{"gain_aug_db": 6, "loss": "softmax", "embed_dim": 256, "encoder_mlp_ratio": 4, "encoder_inner_norm": false, "encoder_subsampling": 4, "encoder_layers": 6, "text_encoder_head_dim": 64, "init": "lecun_normal", "beta1": 0.9, "eps": 1e-08, "steps": 6900, "epochs": 135.7, "warmup_steps": 200}
Rows from block 3 of the audio encoder, named by matrix and row number. Rows with one number belong to one neuron. Each number is 128 + 32 x the weight over the matrix's rms, rounded and kept within 0 to 255. All counts start at 0. Numbers have three digits each.
# fc1: MLP up (encoder.blocks.3.mlp.fc1.weight, 1280x320), inputs 64-127
# fc2: MLP down (encoder.blocks.3.mlp.fc2.weight, 320x1280, transposed), outputs 64-127
fc1.857:191128128080128087128128128128065128128128128128128086128128128128128158029128128128189128128128128128128158062128128128042128128128196128128088128128128128128230164165128173207128103128066128
fc1.858:128128079128066152128128175128128128128128128128128177128128128128091128157128128128128128110128128128174153128128128128068128128171128128087128086128128128100128128128128191128128128191162128
fc1.859:182128128128128128128178128128128128128128128128128128230128128076128128128128128128128128128128037175128128128128128128128128128186128209128128128128128089128090128128202128128128059128128128
fc1.860:128128128128128128166128128066128093058128128146128128173128128128087208128128128073128128128128128128128128128128128198128128128128128128101128128128128128128128128128128128128128128128083128
fc1.861:128128128128128128128128128128128128128128128128128128166128091128147128072094128165128177128128128067128128128128128128105128128128128128065128128128128128077128128084128241099128128161128128
fc1.862:167099128128128128128128171074128128128160128064061128128172128079128128128128128128128128067128128128128157128128128199128128128152128049100046128078128128128128128128128207060128128128173083
fc1.863:128237074128128128128128128065206128128017098128128128173099220167128055128078198074128084128128189128082090060128128128091128201128128195090128128183170161128128078128094128128128128128102128
fc1.864:128128128128168153128128190128162128128128069128128141128128046128068128128184128192128128210128128128128128065128128128092128086128128212128193128128128128191128029093128087128128103128128128
fc1.865:128128128128128155128128098084128128176128050113128128159128128128128128128110128093088128128128128128128128128186128128128128128128184128128066089128128128101128128128097128128088128168175128
fc1.866:188068128128181128128128128128128128161128128128128175128128128128128128128128128128128128128128128128128128128128128128128128086199128128128067128128128128071185128128128128097128128128128128
fc1.867:171128128085155128128128128128128128128128128128198128128178177128071128090181227128128128173128128128128128168202128128128128000191128053128075128128128177060128128128128128128128128128128209
fc1.868:128128128060128074128128085128089128128128128128163128128128128128128128151128128103128128128128079128128128128128058128128128128128128128128074128128090128128128128093128128101128128128128128
fc1.869:128128128128128146199128165128154128128057128128128128128128128128086173128085187128063128169128128087128128128195078128128128128088128128155128128128128128128128128185128128128095128128128128
fc1.870:128128085128128182128128128128193128128128128071084172128128189088095071162128128094079128128128128174128128128106128184070175206128128128128128128115087128198128128128128128071128128128128128
fc1.871:128205128128160128128076128128128128128128081200174168093128047150068128128128063102128128128128077128128169128156067128128128180128128183014037128128128128051083128128128178228128128128177128
fc1.872:128128192128099128150128033128128199203128128128128128128128059128128128128128128128128128223057128072128128128128000128128171202128128128128128128128128077128071156128128128186128128128128128
fc1.873:128128128128166128128128128128049212128128128155074163128211128128128128181128128128048128128128128128128128128128099128128070128128128128128128128171128128128215128128128092176128128204128128
fc1.874:128128051128128206178076128128128128128161093128161128065128097128128128128190128152165000128128128014128128128128128128087128091079128100024128128165211128128210128150063128128128065128128128
fc1.875:128128128128128128038005065128128128128128128128128128128179128128128176128128128128128128128128128128128128128128128128172128166128199128046128128137128128128128128095128166177128128128128128
fc1.876:070128057128128128071128128128128167128075088128128128128061128050108128128128047079128128089128128128128128076128128128128128128128128062128075128099128128086128128128128128212128093128128128
fc1.877:128128128128128128128128128090063107128128059128166128128128128128128198168199128128128177128128128094128128128165094128128040128128188128128128128128235128128128128128128206128128128128128128
fc1.878:128128008128128079128128036073128128128128128128128128128168097128128068128179128128128085128095128178128198128172128128128092060164128100027128128128128069128170095128128180043220092128128128
fc1.879:128128012128128128128053128089128128183128128128244164128157128128077128074128208128128128128128076128128128088128128128128128128128128128128097128128099128044128128080181128199128128128128128
fc1.880:128128128128207224063044128189128128156128128225128128128128101128128128128037027128128128128080128073128128054190128128101128128128128128128128086128128128243128128071128128128172096111128128
fc1.881:185128128161128128128128128053181128103055128203128173128128128128128128128105128128082163128064128128128128128128091128128128128128176128128168078184181059255068128067128128153128128128187048
fc1.882:128109048128128128128128076128070128128128128247128128128077128128128128128220076128128085044128046128153128150128016194128128128151128128128062128128091062128128128051128128128128128128128128
fc1.883:128128013128128027053128128230128128064128128128176182128128182171080187160128128128178078000128128040128128128128164128128082072128128128128173128128128043128128128128128128179128128128128128
fc1.884:128128180128181128099128111182128128128052128128128128128128177128128128197184128128128128128128128058128163128128128128128128128128128096088195128128128128128103128128128195095128128167128071
fc1.885:128128033128128000128128128091128128128158128128128128128128128128128082128128128128128064128078128128108128128178113224128128128201128128128128128128128128178128050128128128128124150128057187
fc1.886:128128128128128128084128128128128128147128128128107128128128128128059188128128186128128128128128128128168178128192128128128128071128128128099128128128128204085187128070128128128128128128168128
fc1.887:128128094128128128128128128060128128128096128128178128128128128128128176128128128045116128163128128173128128128128128128128128165095128128128128128128128128128128177128128128128128128128128189
fc1.888:128201128169128128128018161067222128128078091128183128173128191128128046128128176097173073128128128128128128128128128098128182128128186183128128128128128128128109128001128173128162128173085128
fc1.889:180128020128174128037042073128219128128128128071128128128128128128128128128128128128079128128128128128128128128185128128128128128128128128128128128128174053176068092055128128078128128128128128
fc1.890:164128128128128128128027128128128211128072128219220160128128072128128184128128128128096189128128128067128164128128196128128171179128128128128128128128128128128128128184162128128200128167128069
fc1.891:128128128128128164128086128173188099128080128128194169158164092128043128128128096128128128128128128128128205128177128128077128128128128066067128078128128128095128128128128171128189128128128128
fc1.892:128173128128128128128128128128128157128073128233128128128191019128128169128169195128128128128103128128128128077128082128128128164155128190128053128128178128128128128077128128109128128128128064
fc1.893:128128128128128128128128128128128128128128128128128128128172202128067222128128200128128128128128128128128128128128097128128050128128128128128064128128128128128162128058067128128128128128128128
fc1.894:128087128128065128082105128128128128128128128243128128128128093128128107128128170128128128128128128181128160128128128128128128128128128167128050128060128128201168128128128128128128070128128128
fc1.895:202254128128170128128128076128100207128128128128128128128195128128041128128128058004059147128128053200200128128128128083128128128128128202028128072128128128229128071128128160128128128128128128
fc1.896:187128128128128203128128128128128128033063128128128179026128128088128128128128179128051128128128128128086147128095128186128128062128063128128128128128128128128128128128178128069128128128128128
fc1.897:175128128128128128193049128128082128128077067128084128128201128128128128255128128128128169128128128128184085128128128187088163128094128162044095128128128128235073128128128128227186128128128128
fc1.898:128171128128206128128128128128089128128128128128094091052128079128128207128080128173128168128128172203128128128128128200034128128158128128071073047048007128128200174168128128128128128128128071
fc1.899:085202128128147165128067067173204150172128128128128195128128128163128128128128128128128128128128128128128128128128128128160128128128128128128081128128128128128128128128128128128128128128128128
fc1.900:128128128128128003128056128128128128128128128128128128128128193128128163128128128169128174128128128128128158033111128176128128128171128128113128128128128185128128128090073128128110128128128128
fc1.901:128255128128128128083041128128128186128128128128128128183139178128036128185128128051128128166128082128172128074128128128128128128128168128128128128128177128179162022128196128074196051050079128
fc1.902:128213090101128128173128128156128128128128041148220182168128128128128203019128128128128128128128128128128128128128174105066128172128128128128183091128138128128128077128128128221128128128128128
fc2.857:128128128182128128054128128128036128128128204160074128128128128128128088189176128128128128085099145182128128128128195128128128128128128128128194128128128220128156128162128128195128128128128019
fc2.858:128128128128128128128128128128128128128128128128128128128128128128128128128128128128128128128128128128128128128128128128128128128128128128128128128128128128128128128128128128128128128157157128
fc2.859:128068128128128128128236128068128128128233190022063216022128128128128187128128128128128255128128128240211128128128128090179081128128128000128111128175128128016128176128092199128128099056183192
fc2.860:128128128128128128128255128155128128128128185164128100128128128128128128128128128128128128128142128128128128128128128128128128128128180128128128128128128128128128128128194128128128128128183128
fc2.861:128128128128128128128128128128128128128128084128128128128128128128130128128128128128128128128128128128128128128128128128128128128128172157128128128128128128128128128128128128128128128143176128
fc2.862:164077128072064128128128128106128076128128128128128128128177080128128211099128049195128128188128128128237128128128128128145128128212128110128128128128128181128128128115128128003190128128240078
fc2.863:187078158128067128190128128084039071128128128083128128128240216175157179128128128128128128128128174087128128128128128128128128128086128080128128128152079128075193192048067156128128128128171077
fc2.864:128128128128128128128128128128128128128128128128128061128169076128067128128027128128128128128208111036128128128128128058128128128128128128128128128128161200150128128084195111128170085128128178
fc2.865:070069128128162128128096128096128128128163166128128128128128128173221067128128128128128128128128128152128128139058128197174128128069113128128158128087128128092156128128163128128072128142072128
fc2.866:128128128128128128128128128128128128128128128128128128128128128128128128128128128128128128083128128128128128128128128128128128128128150128128128128128128128128128128128128128128128128166128128
fc2.867:151128128128128128205128128128128128128128222128128128174128128128164128128128128128128128128173128128128128128128128128128128128128128128128128168128128128128161128128105128128128128161162128
fc2.868:128128128128128128128128128128128128128128174128128128098128128128170128128128128128128128157128128128128128103128157164128105128128128128156128149128106128128128140128147165128128162128151128
fc2.869:128154128128079128082179128190170128128103142230177128128098103128199128087128128172128128082062128161114157128060128128128186160128154128128150128094128168150128083152191128047128093141128095
fc2.870:218128128128128128234128186115128050128128091128233128097153144128029190128128187170128128128128168128216050128128025128128128128128128128085128128128163128128155128040019074173171128064101128
fc2.871:128128128128128077128141128128128128128128128128077134089128075089128170101128213217128128128084128207110214128128161035128092128193154128128072128128128128128128076128049128080128128128128128
fc2.872:128128095128107128108128185184128148128030118168153128101088080128128088128128128199128115128128128128128128128128113050128209180128128128082128128089157128128128128128184106128128128128128128
fc2.873:128128128128128128128128128128128128128128128128128128128128128128128128128128128128128128128128128128128128128128128128128128128128128128128106128128128128128128128128128128128128128166165128
fc2.874:070078128120128128128128128021020079148175128128128128051187162128128128128106128128128128128128128128222128128128215128166046128128090081178128128128128128128128128079128128128128128025128128
fc2.875:128128128128128128069128128171128128096128128128128151128128080128174128128128128128128128128079128128121128128128128128128128128172128128128128128128128128128128128128173128083128128128153128
fc2.876:128128128075128128216128128128128111128128025128214078209128157128128076128128062128128128128087128050222128196128094128128128128128120193156128128128128128128128069146087077128183128051128168
fc2.877:128128128128128128163128128165128128128128005128128076183128128128128128128128058205128128128073128066175128128128128128128128128128128128128128128128128128128128128128128103075128128128128128
fc2.878:171078145179128155048226128069044128128082145128128226128128128181167128128175128128076128128082128082128128145128096168128128163128128097074169128091128128128207128042128181162128128128128128
fc2.879:018033109128181128128170128172144128043179128128128255061128128128128152076128052158128239085066128229171128134026161128169086128128074128128108128128128128055115146128128167128078128128128197
fc2.880:128128128128128128128128128128128128128208075128128128128063128128128089128128128128114128128128128092171128128128128171128128128128128186128128128128128128128207128175128128128128128148158180
fc2.881:161089128128128128165128128000066110114216063128128128128176185185007128128054044019128210128128128114128128128128128150128014128101128128128128188221128128128128128050128128128128023128128055
fc2.882:128128128128128128128128165090195128194082128128128174088128128128128132105128024128183128170128128128128197128107128128128128128128128128128128128061128151128128128079162068128128128128128128
fc2.883:184128128128128128074128170021128128084178137066030059128134128090031233196110174038052128202174081128058200128170128039128079128128128199128071128234136128191128128128128192255128128128192128
fc2.884:128126128128128128143180128163184077128128128183128128128128128128209128082128128192142128128056121128128128201128128128128128128160128128128104089128128128128088104096128110097128145128128149
fc2.885:128182128160128128128128128201039075128128075155189128133128128174128069128128128173128128071128128020128059129128070097085128172128128117169128182128170128155116095159128128151128128062039216
fc2.886:128128128128128128128128128128128128128128171128128128128128128128128128128128128128128108128128128128128128128128128128128128128128158128128128128128128128128128128128128128128128128164148128
fc2.887:086128128128128128128128128128157128128128128147136128128128128128128128128128128165128128128128128128128128128128128128128128128128128128128128128128128128128128128174128128128128128128128128
fc2.888:184066164128128176128088128026062091134092128083128157160182236159164128128128104067128128128128128087141143128128128128128128128077104070128128187128074100065180175018128128128128071128178033
fc2.889:128142128167128128039182128128042128128128128128128128128128128128128072128128128127150128128128128128128128128128170128128128128128128069128220128128141128169068128102255128084128128177128060
fc2.890:089128128128128128211128128173194162128128128144161128128128128128060128128128059095128128128128128128128128076110128128128071128054078059177128128128128128128128128128128128078128128128128128
fc2.891:128128128128128128128128128128128128128128128128128128128128128128128128128128128128128128128155105128128128128128128128128128128128164156128128128128128128128128128128128128128128128178171128
fc2.892:128190128128093128128128128189157128196078128200177100165128128128171128128063128159160128128076128082128128137140128128128140128128136158162128128128128221145128100128128128128128183128128128
fc2.893:128128128128128128128128128128128128128128180128128128128128128128128128128128128097128128128128128128128128128128128128128128128128183128128128128083128128128128128128128105128128128128155128
fc2.894:128165128160087073064128128128133199128128128217190050128154071128128084128059128128128087128128128128128128128128128069059128166128128128128128128128220128147087069128128128128128207128128054
fc2.895:128128128128128128150128128128064100128128109128128128172128128128224128128128040128094128128128128074155128128128128128128191128128128128128113191128128128128128128106128043128128128128128221
fc2.896:185128128128128128128078128186171128079128137128128128128128128128168128128128128128128128128166128128128128128128128163128128128128128128128128128128128128128128128128128128128128128128252128
fc2.897:064086128128128156128029128128128128073128072128161157128128086128199084041047128128128128090128128066176128128158093128128165128128128128102128228128179043128147128038128035159128000128128128
fc2.898:128128128128128128128128198090128078182128128128128128128128168128188128128128128153128128128128128128178128128128128128194128128128128092095215128128128146128128128090043041128128128060093128
fc2.899:128128128128128128048128128102128083113191128128128128150128128179200128128128072128128156128128128128128128128128145128128128128128128128151128167183128128153128128159128128128128128109128128
fc2.900:128148128128128128084128128128178183128035128128145156128128128090128128128067128128128128128128128128128128128175071128128128128128128128058104128108128128128128128038128128128128128128128128
fc2.901:128128128048049128156128128128218128128128064128238072128201128128128158128000060068155128183207128090188128128128091143145100128128088128194128255128128128128128128128107128050128128104128128
fc2.902:128128128128128128128128128128188177128128162128128128049128128128128128147056239128149128199189166150128128128152128128156128128098083036115128128128128186128085128128128167128128128128064077