{"model": "contrastive audio-text model", "dataset": "short read English sentences (LibriTTS-R)", "train_examples": 26041, "gain_aug_db": 6, "n_mels": 80, "hop_length": 160, "input": "log_mel", "spec_augment": false, "win_length": 512, "tokenizer": "char", "vocab_size": 32, "loss": "softmax", "embed_dim": 256, "encoder_arch": "convnext", "encoder_norm": "layernorm", "encoder_activation": "relu", "encoder_mlp_ratio": 4, "encoder_inner_norm": false, "encoder_drop_path": 0.15, "encoder_subsampling": 4, "encoder_layers": 6, "encoder_width": 320, "encoder_kernel_size": 7, "text_encoder_causal": false, "text_encoder_width": 128, "text_encoder_layers": 6, "text_encoder_norm": "layernorm", "text_encoder_norm_position": "sandwich", "text_encoder_activation": "gelu_tanh", "text_encoder_mlp_ratio": 6, "text_encoder_head_dim": 64, "text_encoder_fused_qkv": true, "text_encoder_bias": "qkv", "text_encoder_qk_norm": false, "text_encoder_parallel_block": false, "text_encoder_inner_norm": false, "text_encoder_positions": "learned", "init": "lecun_normal", "residual_init": "zero_last", "optimizer": "adamw", "learning_rate": 0.0013, "beta1": 0.9, "beta2": 0.999, "eps": 1e-08, "magnitude_pruning": 0.7, "max_steps": 6900, "batch_size": 512, "epochs": 135.7, "lr_schedule": "linear", "final_lr_fraction": 0.1, "warmup_steps": 200, "weight_decay": 0.2}
Rows from block 2 of the audio encoder of a small contrastive audio-text model, named by matrix and row number. Rows with one number belong to one neuron. Each number is 128 + 32 x the weight over its row's rms, rounded and kept within 0 to 255. All counts start at 0. Numbers have three digits each. After the name is the row's rms in percent of the matrix's.
After each neuron's rows are labels from the 100 clips, of 14848, where the neuron reaches its highest value: "responds to" is what is common among them; "loudest band" is the band of the loudest frequency at the time of the peak. Only what is clearly more common there than usual is listed. The data: short read English sentences (LibriTTS-R). In brackets: how many of the 100.
# fc1: MLP up (encoder.blocks.2.mlp.fc1.weight, 1280x320), inputs 128-191
# fc2: MLP down (encoder.blocks.2.mlp.fc2.weight, 320x1280, transposed), outputs 128-191

fc1.707 095:071128128128128184128128128187128128128128180157128128128171176128088128128087128128128057128128128128072128184215128128106128128128128184128097128128128128128104128216128163128128128065128128
fc2.707 107:128098128128208128128128128128128128143084255150153128128128080128128178128128163128112087143168092128128040180075153128128118157226128150128105128128171187086128145145128177170154177090101175
responds to: voice: male (81); the word "was" (27)
loudest band: 4000 to 8000 Hz (44)

fc1.157 104:128128128128128128099128128128128079128159170128128101128128128128128173128165128128128128073128128128128128128128068128128128050128128128128128128128187174128081128099128128170128128181128128
fc2.157 089:097187128128128128128128128128128128128128181148128192128195089128128128128153186108217128179098128128008128108128128128128128128128128166128085128128128128024128188128128128106128128128128128
responds to: the word "be" (42)
loudest band: 250 to 500 Hz (36)

fc1.107 084:128128128128163128128128070097128128128128192027128128128128205128128128204128128084128128128128128128128128182128060128128059128128128128128039128128160128128128128128047128128063128128128105
fc2.107 065:128191128128128128128128059128128128128128128128128128128128059152128086128128128163073128128128128128128128128128128128128128128128128145167128128128128128180128128128128144128128128128128128
responds to: the word "me" (31)
loudest band: 250 to 500 Hz (27)

fc1.80 130:128128128128099128128128128128183128128081128084128174128128128072128154183128062128166100054128202183128128128162056059173082139095128128128128141162128128128128184104023128128128164128093128
fc2.80 206:128115097162128128202133128128144198121128128070128137178087054131154127170069091111164128128156112137117128145139073081087128164128128073119141097096128113128150115128173128141128128105186128
responds to: the word "was" (26)
loudest band: 250 to 500 Hz (53)

fc1.127 127:067029128128169128128128128128128228128128146201128128128189128128128128183064128128128128128073198128102128128161128096128128128128128128128128128128128128207094128128128078128073128128128059
fc2.127 143:128128128128128160128128171128086128116128128128150197128128128128171092086186128128152221128057101128128128157128128128043128128147128128151078128183183096128128167128128102128128128128145168
responds to: the word "is" (27)
loudest band: 4000 to 8000 Hz (30)

fc1.583 109:128128180128128155128089151128128209128088128171128128128128128128128128174078128078177035128128241128128128128128128128128155095128171128128128128167128080128128128128128128128128162099128128
fc2.583 101:161128128104128155128128175128128128128158128128128128128128091128184064128206122128128192128128128101063128128128116128072128128128128128175128128185128104249128168128128128128077128082176164
responds to: the word "mr" (37)
loudest band: 4000 to 8000 Hz (32)

fc1.151 123:128128075128128128110073088128198128128147128180168194128180158097128128167182128128128153128128128156128128128128028128065072128128128128173128128128162194128128128128178128128128128049128128
fc2.151 120:096172168128128062128155128128184128128128074164128128184128128128128102147167128128128128094128128128128072128128128128161128128128091033128128128128128128128131102081133128086128128128128144
responds to: voice: female (88); the word "tell" (26)
loudest band: 500 to 1000 Hz (43)

fc1.443 123:039128128153128174170059128187128162202128108128128128080128128154128128206128128091156128062128128128128128128193128107082128159128128128147128128128128128128128128128128175128128128193128128
fc2.443 127:128128128128197196081128128160128107056091105128128079128128128128136128214102085030128128128128128138128086128128128156128173128128128097128128128079124128128128102091128128128153102128128128
responds to: voice: male (78)
loudest band: 250 to 500 Hz (27)

fc1.504 087:128128128236128128128073079128128176128128128128128128128052128128076128012128041128128128128128128102128128085128128128128077128175041128079128128128128128128128128128128128128204054128128128
fc2.504 046:128128128128128238128128128128128128128128128128128128128128128128128128128249128073128128128128128128255128128128128169128128128128128128128128128128128022238128128128128128128128128128128128
responds to: voice: male (80)
loudest band: 4000 to 8000 Hz (41)

fc1.116 116:128128099082128128128089128207047128128128083128128128128128074128128128159128226128128000097128195128128128128128128049115128161128128128128128070205144128215128140128128173128128091128128128
fc2.116 124:128172128124048128095128128128101128128128128128128128156128128179128128128166210128128184183099161128174128100142128108128128128128128154209079128128128128054128185128128128128209128174128128
responds to: the word "said" (30)
loudest band: 500 to 1000 Hz (31)

fc1.136 094:128128128147128128128128128187164128128128128128128159128128128201086128128147181128178128128128197128128087128128128128128128128128237128067128034128128172215128128128128191128128128128128128
fc2.136 082:128128128128235128128128128128128128128070184080131128128128046128128128128082128153128128182128098062150128128128128128128077128183128128128128128128128190128128128150128128128128168128128128
responds to: the word "said" (43)
loudest band: 4000 to 8000 Hz (56)

fc1.85 100:194128085128128179128089128096077128128128128186128128128128186128128128128002128128128128128128128128214128128128047128128128174164128128200128128128128128195074128128128128128115128128128128
fc2.85 145:128159215128128065068164128128172128089084128144128128183128128073114128163166164087182128128110128128128085128128090128176204083128129084157138128128128100087128090157187182081128099128084128
responds to: text has "well" (25)
loudest band: 500 to 1000 Hz (51)

fc1.717 115:155128128128218187128128128128128128128163160128128092128128128128128069128128071128128128076128128128128128063128128070128128175128212128128128128128159128128128128185084128128195128128128074
fc2.717 181:106128109128128128057081113150163109128151128167132118158172100113128101158213152128154128128098112097154079128128128164128168128128086128167112128167128072128160128128128128119128128128128128
responds to: voice: female (87)
loudest band: 500 to 1000 Hz (34)

fc1.147 101:128128203128128128128092178128157198255086128128128128079128128076128052128128128128128128128061128128128105128128128075128128084128239128081128128159128128096128128128075167128128025079128128
fc2.147 087:128128128128080128078115128128128128199128128255128128128194190128086128067189147128128128128145128128169128128085128209128087128128128128158128128128128128128042155128128128128128128128128128
responds to: voice: male (72)
loudest band: 250 to 500 Hz (48)

fc1.55 109:128171128128128128090128083128079186058128128058128128087128128128128128201128128091128128128128070128128128128151169076169049128128128128128077169128166128206128128128081128128128165128128094
fc2.55 096:128088128128150175128115073128128128089128128036128128128128089075128128128133128182128128037128128146128128128128128177128128128128128128075159128091128098128128033128128128128128075128128128
responds to: the word "you" (46); the word "of" (25)
loudest band: 250 to 500 Hz (28)

fc1.201 109:128128128128128128128082146128128128128128128074128128128101085128128128174128128128169128128156169185128109128193128072071128128128128128060128165180128090158158128187197128128160128128165128
fc2.201 146:143167128128087211094128057128164128092128128128076128127128088102152104128184170128128128128080161108128109074128197152128128128128112162208128155145114104128128185128060142128128104128128128
responds to: the word "said" (31)
loudest band: 500 to 1000 Hz (26)

fc1.28 101:128081179128128128128128128128128128081128128128177128128128128128128128039128073128128085128128176128128163128128128128128128128128128128128128128128128128183128128128128128095128128128128128
fc2.28 118:141128070128128128080173078128128159080106143128094128128111106128152128199128080165146163128128128151128128099128147084128188128128128199178179099084128128061128128093128128128101128128128128
responds to: the word "you" (63)
loudest band: 250 to 500 Hz (47)

fc1.377 091:128128128088128147093128128107128128128197128128128211128128128128196128197073128128170128128128174128214047066128128128072128128193128128128128128128128197196128128128128128173128070128128128
fc2.377 097:128128128128050077128088128128128128174147128128128161128189202128081118079140177128128128178128161060247128128128128184128128128087128128128093173128128120185078128087128128128128128045099128
responds to: the word "is" (26)
loudest band: 250 to 500 Hz (26)

fc1.539 092:128128128098098128128128128128034128128149128076128191185128128160128128128128193128128128076128128128128128082128073128041128128173192128057057189128128128128128128198063128153128069166128042
fc2.539 055:128128128128128128128128184128128128128128128128128128128128141128128128128128128128128128128128128015128128128128128128128128087128205128090167128128128128128230128128128128128128128128128128
responds to: the word "but" (26)
loudest band: 250 to 500 Hz (39)

fc1.746 109:128128128095200191087128079128128249128168128128128128128128128128128128128182067128128128085128128128128128074128128128128128090128151128128157202128128128182128184128128128128045128043172128
fc2.746 125:128161128128088128128173128128078128128128128114164128106128128109128128128076128174128128128128128148166188077128128073128128128128159151128128128128128143128060169128128128069084128075128128
responds to: the word "you" (42)
loudest band: 250 to 500 Hz (39)

fc1.113 094:128128128128128128128089159182128128128128128175128128128179182128087185128083128128128128128128128128065128179128128128128128128177184128128071128167128128187167128215100128128128128128177128
fc2.113 140:110101128128203128128092128128161128139064255152160099128128095128128195128128160162128075143164096128151042186088128128161100144223128128128103128128164185098128139142128168128154164128104171
responds to: voice: male (78); the word "was" (32)
loudest band: 4000 to 8000 Hz (38)

fc1.170 117:104128128178194128128089128128128128209128150080156128079128182128128168100128128128128075128128128099231128076128128128128077036062151128128128128092188128128116128107059128128057078215128128
fc2.170 142:127128128128128128080073128186128142176128128128085083128182128128128128128183135128010128128188128128128128128058080128133128059128163082128187170087128083128128173128102128096111213091142082
responds to: voice: female (82); the word "no" (37); the word "now" (27)
loudest band: 500 to 1000 Hz (31)

fc1.551 100:060128128110128174128079128128196128128128128128128128128128128222128128167054128128180128065128128128204128128128128079128128128128128128128128128254128128173128128197128128128128128128128066
fc2.551 113:128083128128128091128128128128128128183128173128178128088128077128160128128128128165170128179128128128128128164100128128128039128128078128128128128175128128172155149128113172128178170128128128
responds to: the word "mr" (45); the word "said" (27)
loudest band: 4000 to 8000 Hz (40)

fc1.582 066:128072128128128184128109091187128128128079128128128182128128128128128128128128128128128128128128128128042128128059128128128128063128166128128128128211128128203128128128128128128128128216128128
fc2.582 028:128128128128128128128128255128128128128128128128128128128128128128128128128128128128000128128128128128128128128128128128128128128128128128128128128128128128128128128128128128128128128128128128
responds to: the word "no" (27)
loudest band: 500 to 1000 Hz (25)

fc1.171 094:128128067073128190083128128128128128128128128241173128128179128128128128128128214097172128075128128128128128087173128128128128128128190128128128082128128128128128128128128128128128128199180128
fc2.171 118:100128174128105089067093128128128059140128101157104108128169128094128128128206168128128128128086128078128128089128128151148152093102128128178128128165128088128128154128141128096128128128128128
responds to: voice: female (82)
loudest band: 500 to 1000 Hz (31)

fc1.148 094:128128092082128128128062073217128128128128128128128128128128128128128128222177128073215128092128128128128128128048084128087159166128128128128128086128054128128128128128128128128128128079071102
fc2.148 084:128128128128128180128128140128128128128072128174128128128128128128128128128128128069091158180128154128108128128128128128128128128150128118128128128128128174128128128128128128150128128128128128
responds to: the word "i" (52)
loudest band: 250 to 500 Hz (27)

fc1.528 074:128128128128175128128128128128128128128128128128128128128128128128128128128128128092128128128128128128206128128128128128128128128128128128128181128233175176128128201128128128128223128128128128
fc2.528 064:128128128128128209128128128128128128128128128055128128061128128128128128128128128072128128087128128128128076128128128184128128128128128067083128128128128077128079051128128128128128128128128128
responds to: the word "now" (36)
loudest band: 1000 to 2000 Hz (27)

fc1.673 117:128164128128128178097128128128128128128128169128128158197086128128096072128128128128128128128128066128128128052128128128128128128128187083128128128197128128188077128193128128188077128128128128
fc2.673 118:128128094111155109128128017128134128128128128073128128165159047128128128158152128128128128128159128128128076128128128128092128128174062082176128128128128128128128158128086122128128108128128108
responds to: the word "i" (41); the word "my" (39)
loudest band: 500 to 1000 Hz (27)

fc1.762 124:128128128128128128128128072147128178128128173128099128128080145128128128128128128128128128109147128128128233077128090128094128128096074128070128000128163128128128128096080128128128069148128128
fc2.762 141:128128128128128128203128128074199128128164159128128176128200074112099178128160152128128128128128128079099128094128148128128151128128145082128075128128128128128128178128128128128128090128128128
responds to: the word "be" (51)
loudest band: 250 to 500 Hz (48)

fc1.152 103:071128128128251128128047128128128128080128128128099128174219128128128128128128128128128128048087128128128128128128128128128128128128164128128128128128128128128128128075046128128128128128175096
fc2.152 098:128128097128160187128128080128128128128128161128128128128128128155128128128128128074128128128128066128128020160128189128128128190167106128128128128128128143054128128128128154128128128128128128
responds to: the word "she" (40)
loudest band: 250 to 500 Hz (36)

fc1.293 096:128128128128128128128035128128128128128128128128128128128243159128077128128064128128128128039128128128128128128128128128128128128128128128128128084181128128196128128215128128128042077184094128
fc2.293 132:190128128073128160128128053128149156128128128128128161128145128110109164153171170065198128096092128128067145077128128172128128069091186128128161128148142128163160145128128100075128104105128103
responds to: the word "about" (38)
loudest band: 500 to 1000 Hz (37)

fc1.188 112:128128166128128128128128083128128194063128106128176128128038128128128191128128128128107128057165128149128128050176128128168128128057128128088128128098128128128128128128128128128150128128201128
fc2.188 083:128124128128128128128128128128196128128128128128128128128128128128128164128128128128128128180099128128085128128128128090128128169128128128166128084128128128128128220099128128128128128128128128
responds to: the word "be" (29)
loudest band: 250 to 500 Hz (38)

fc1.27 119:128128032128128128128128128128128149172128128128128217128128128128088128128055128128211090128205072128128128108197039101128086160128128092128128163128128088128128128174128128128128128050180128
fc2.27 135:128178128085082181128128043114128128128155128128076128087095128082188173156128083128128149128083143128128128080156128176128165128128128255197159128128128128128128128073128128128128128072169128
responds to: the word "so" (30)
loudest band: 500 to 1000 Hz (28)

fc1.375 121:128128084055155176158128128128117128128087128128153170128128147154158128128068128128191157128128197128153164128128128128178128089128182128128128128128128128155068128128201128128128128128162128
fc2.375 139:128128128128101042128193091128128128128128128043128128166107055128072128150086128207094128180200162128164128111115128059128128162128128082149145128064095128128128128128128128128128128128104128
responds to: the word "was" (62); the word "it" (43)
loudest band: 250 to 500 Hz (56)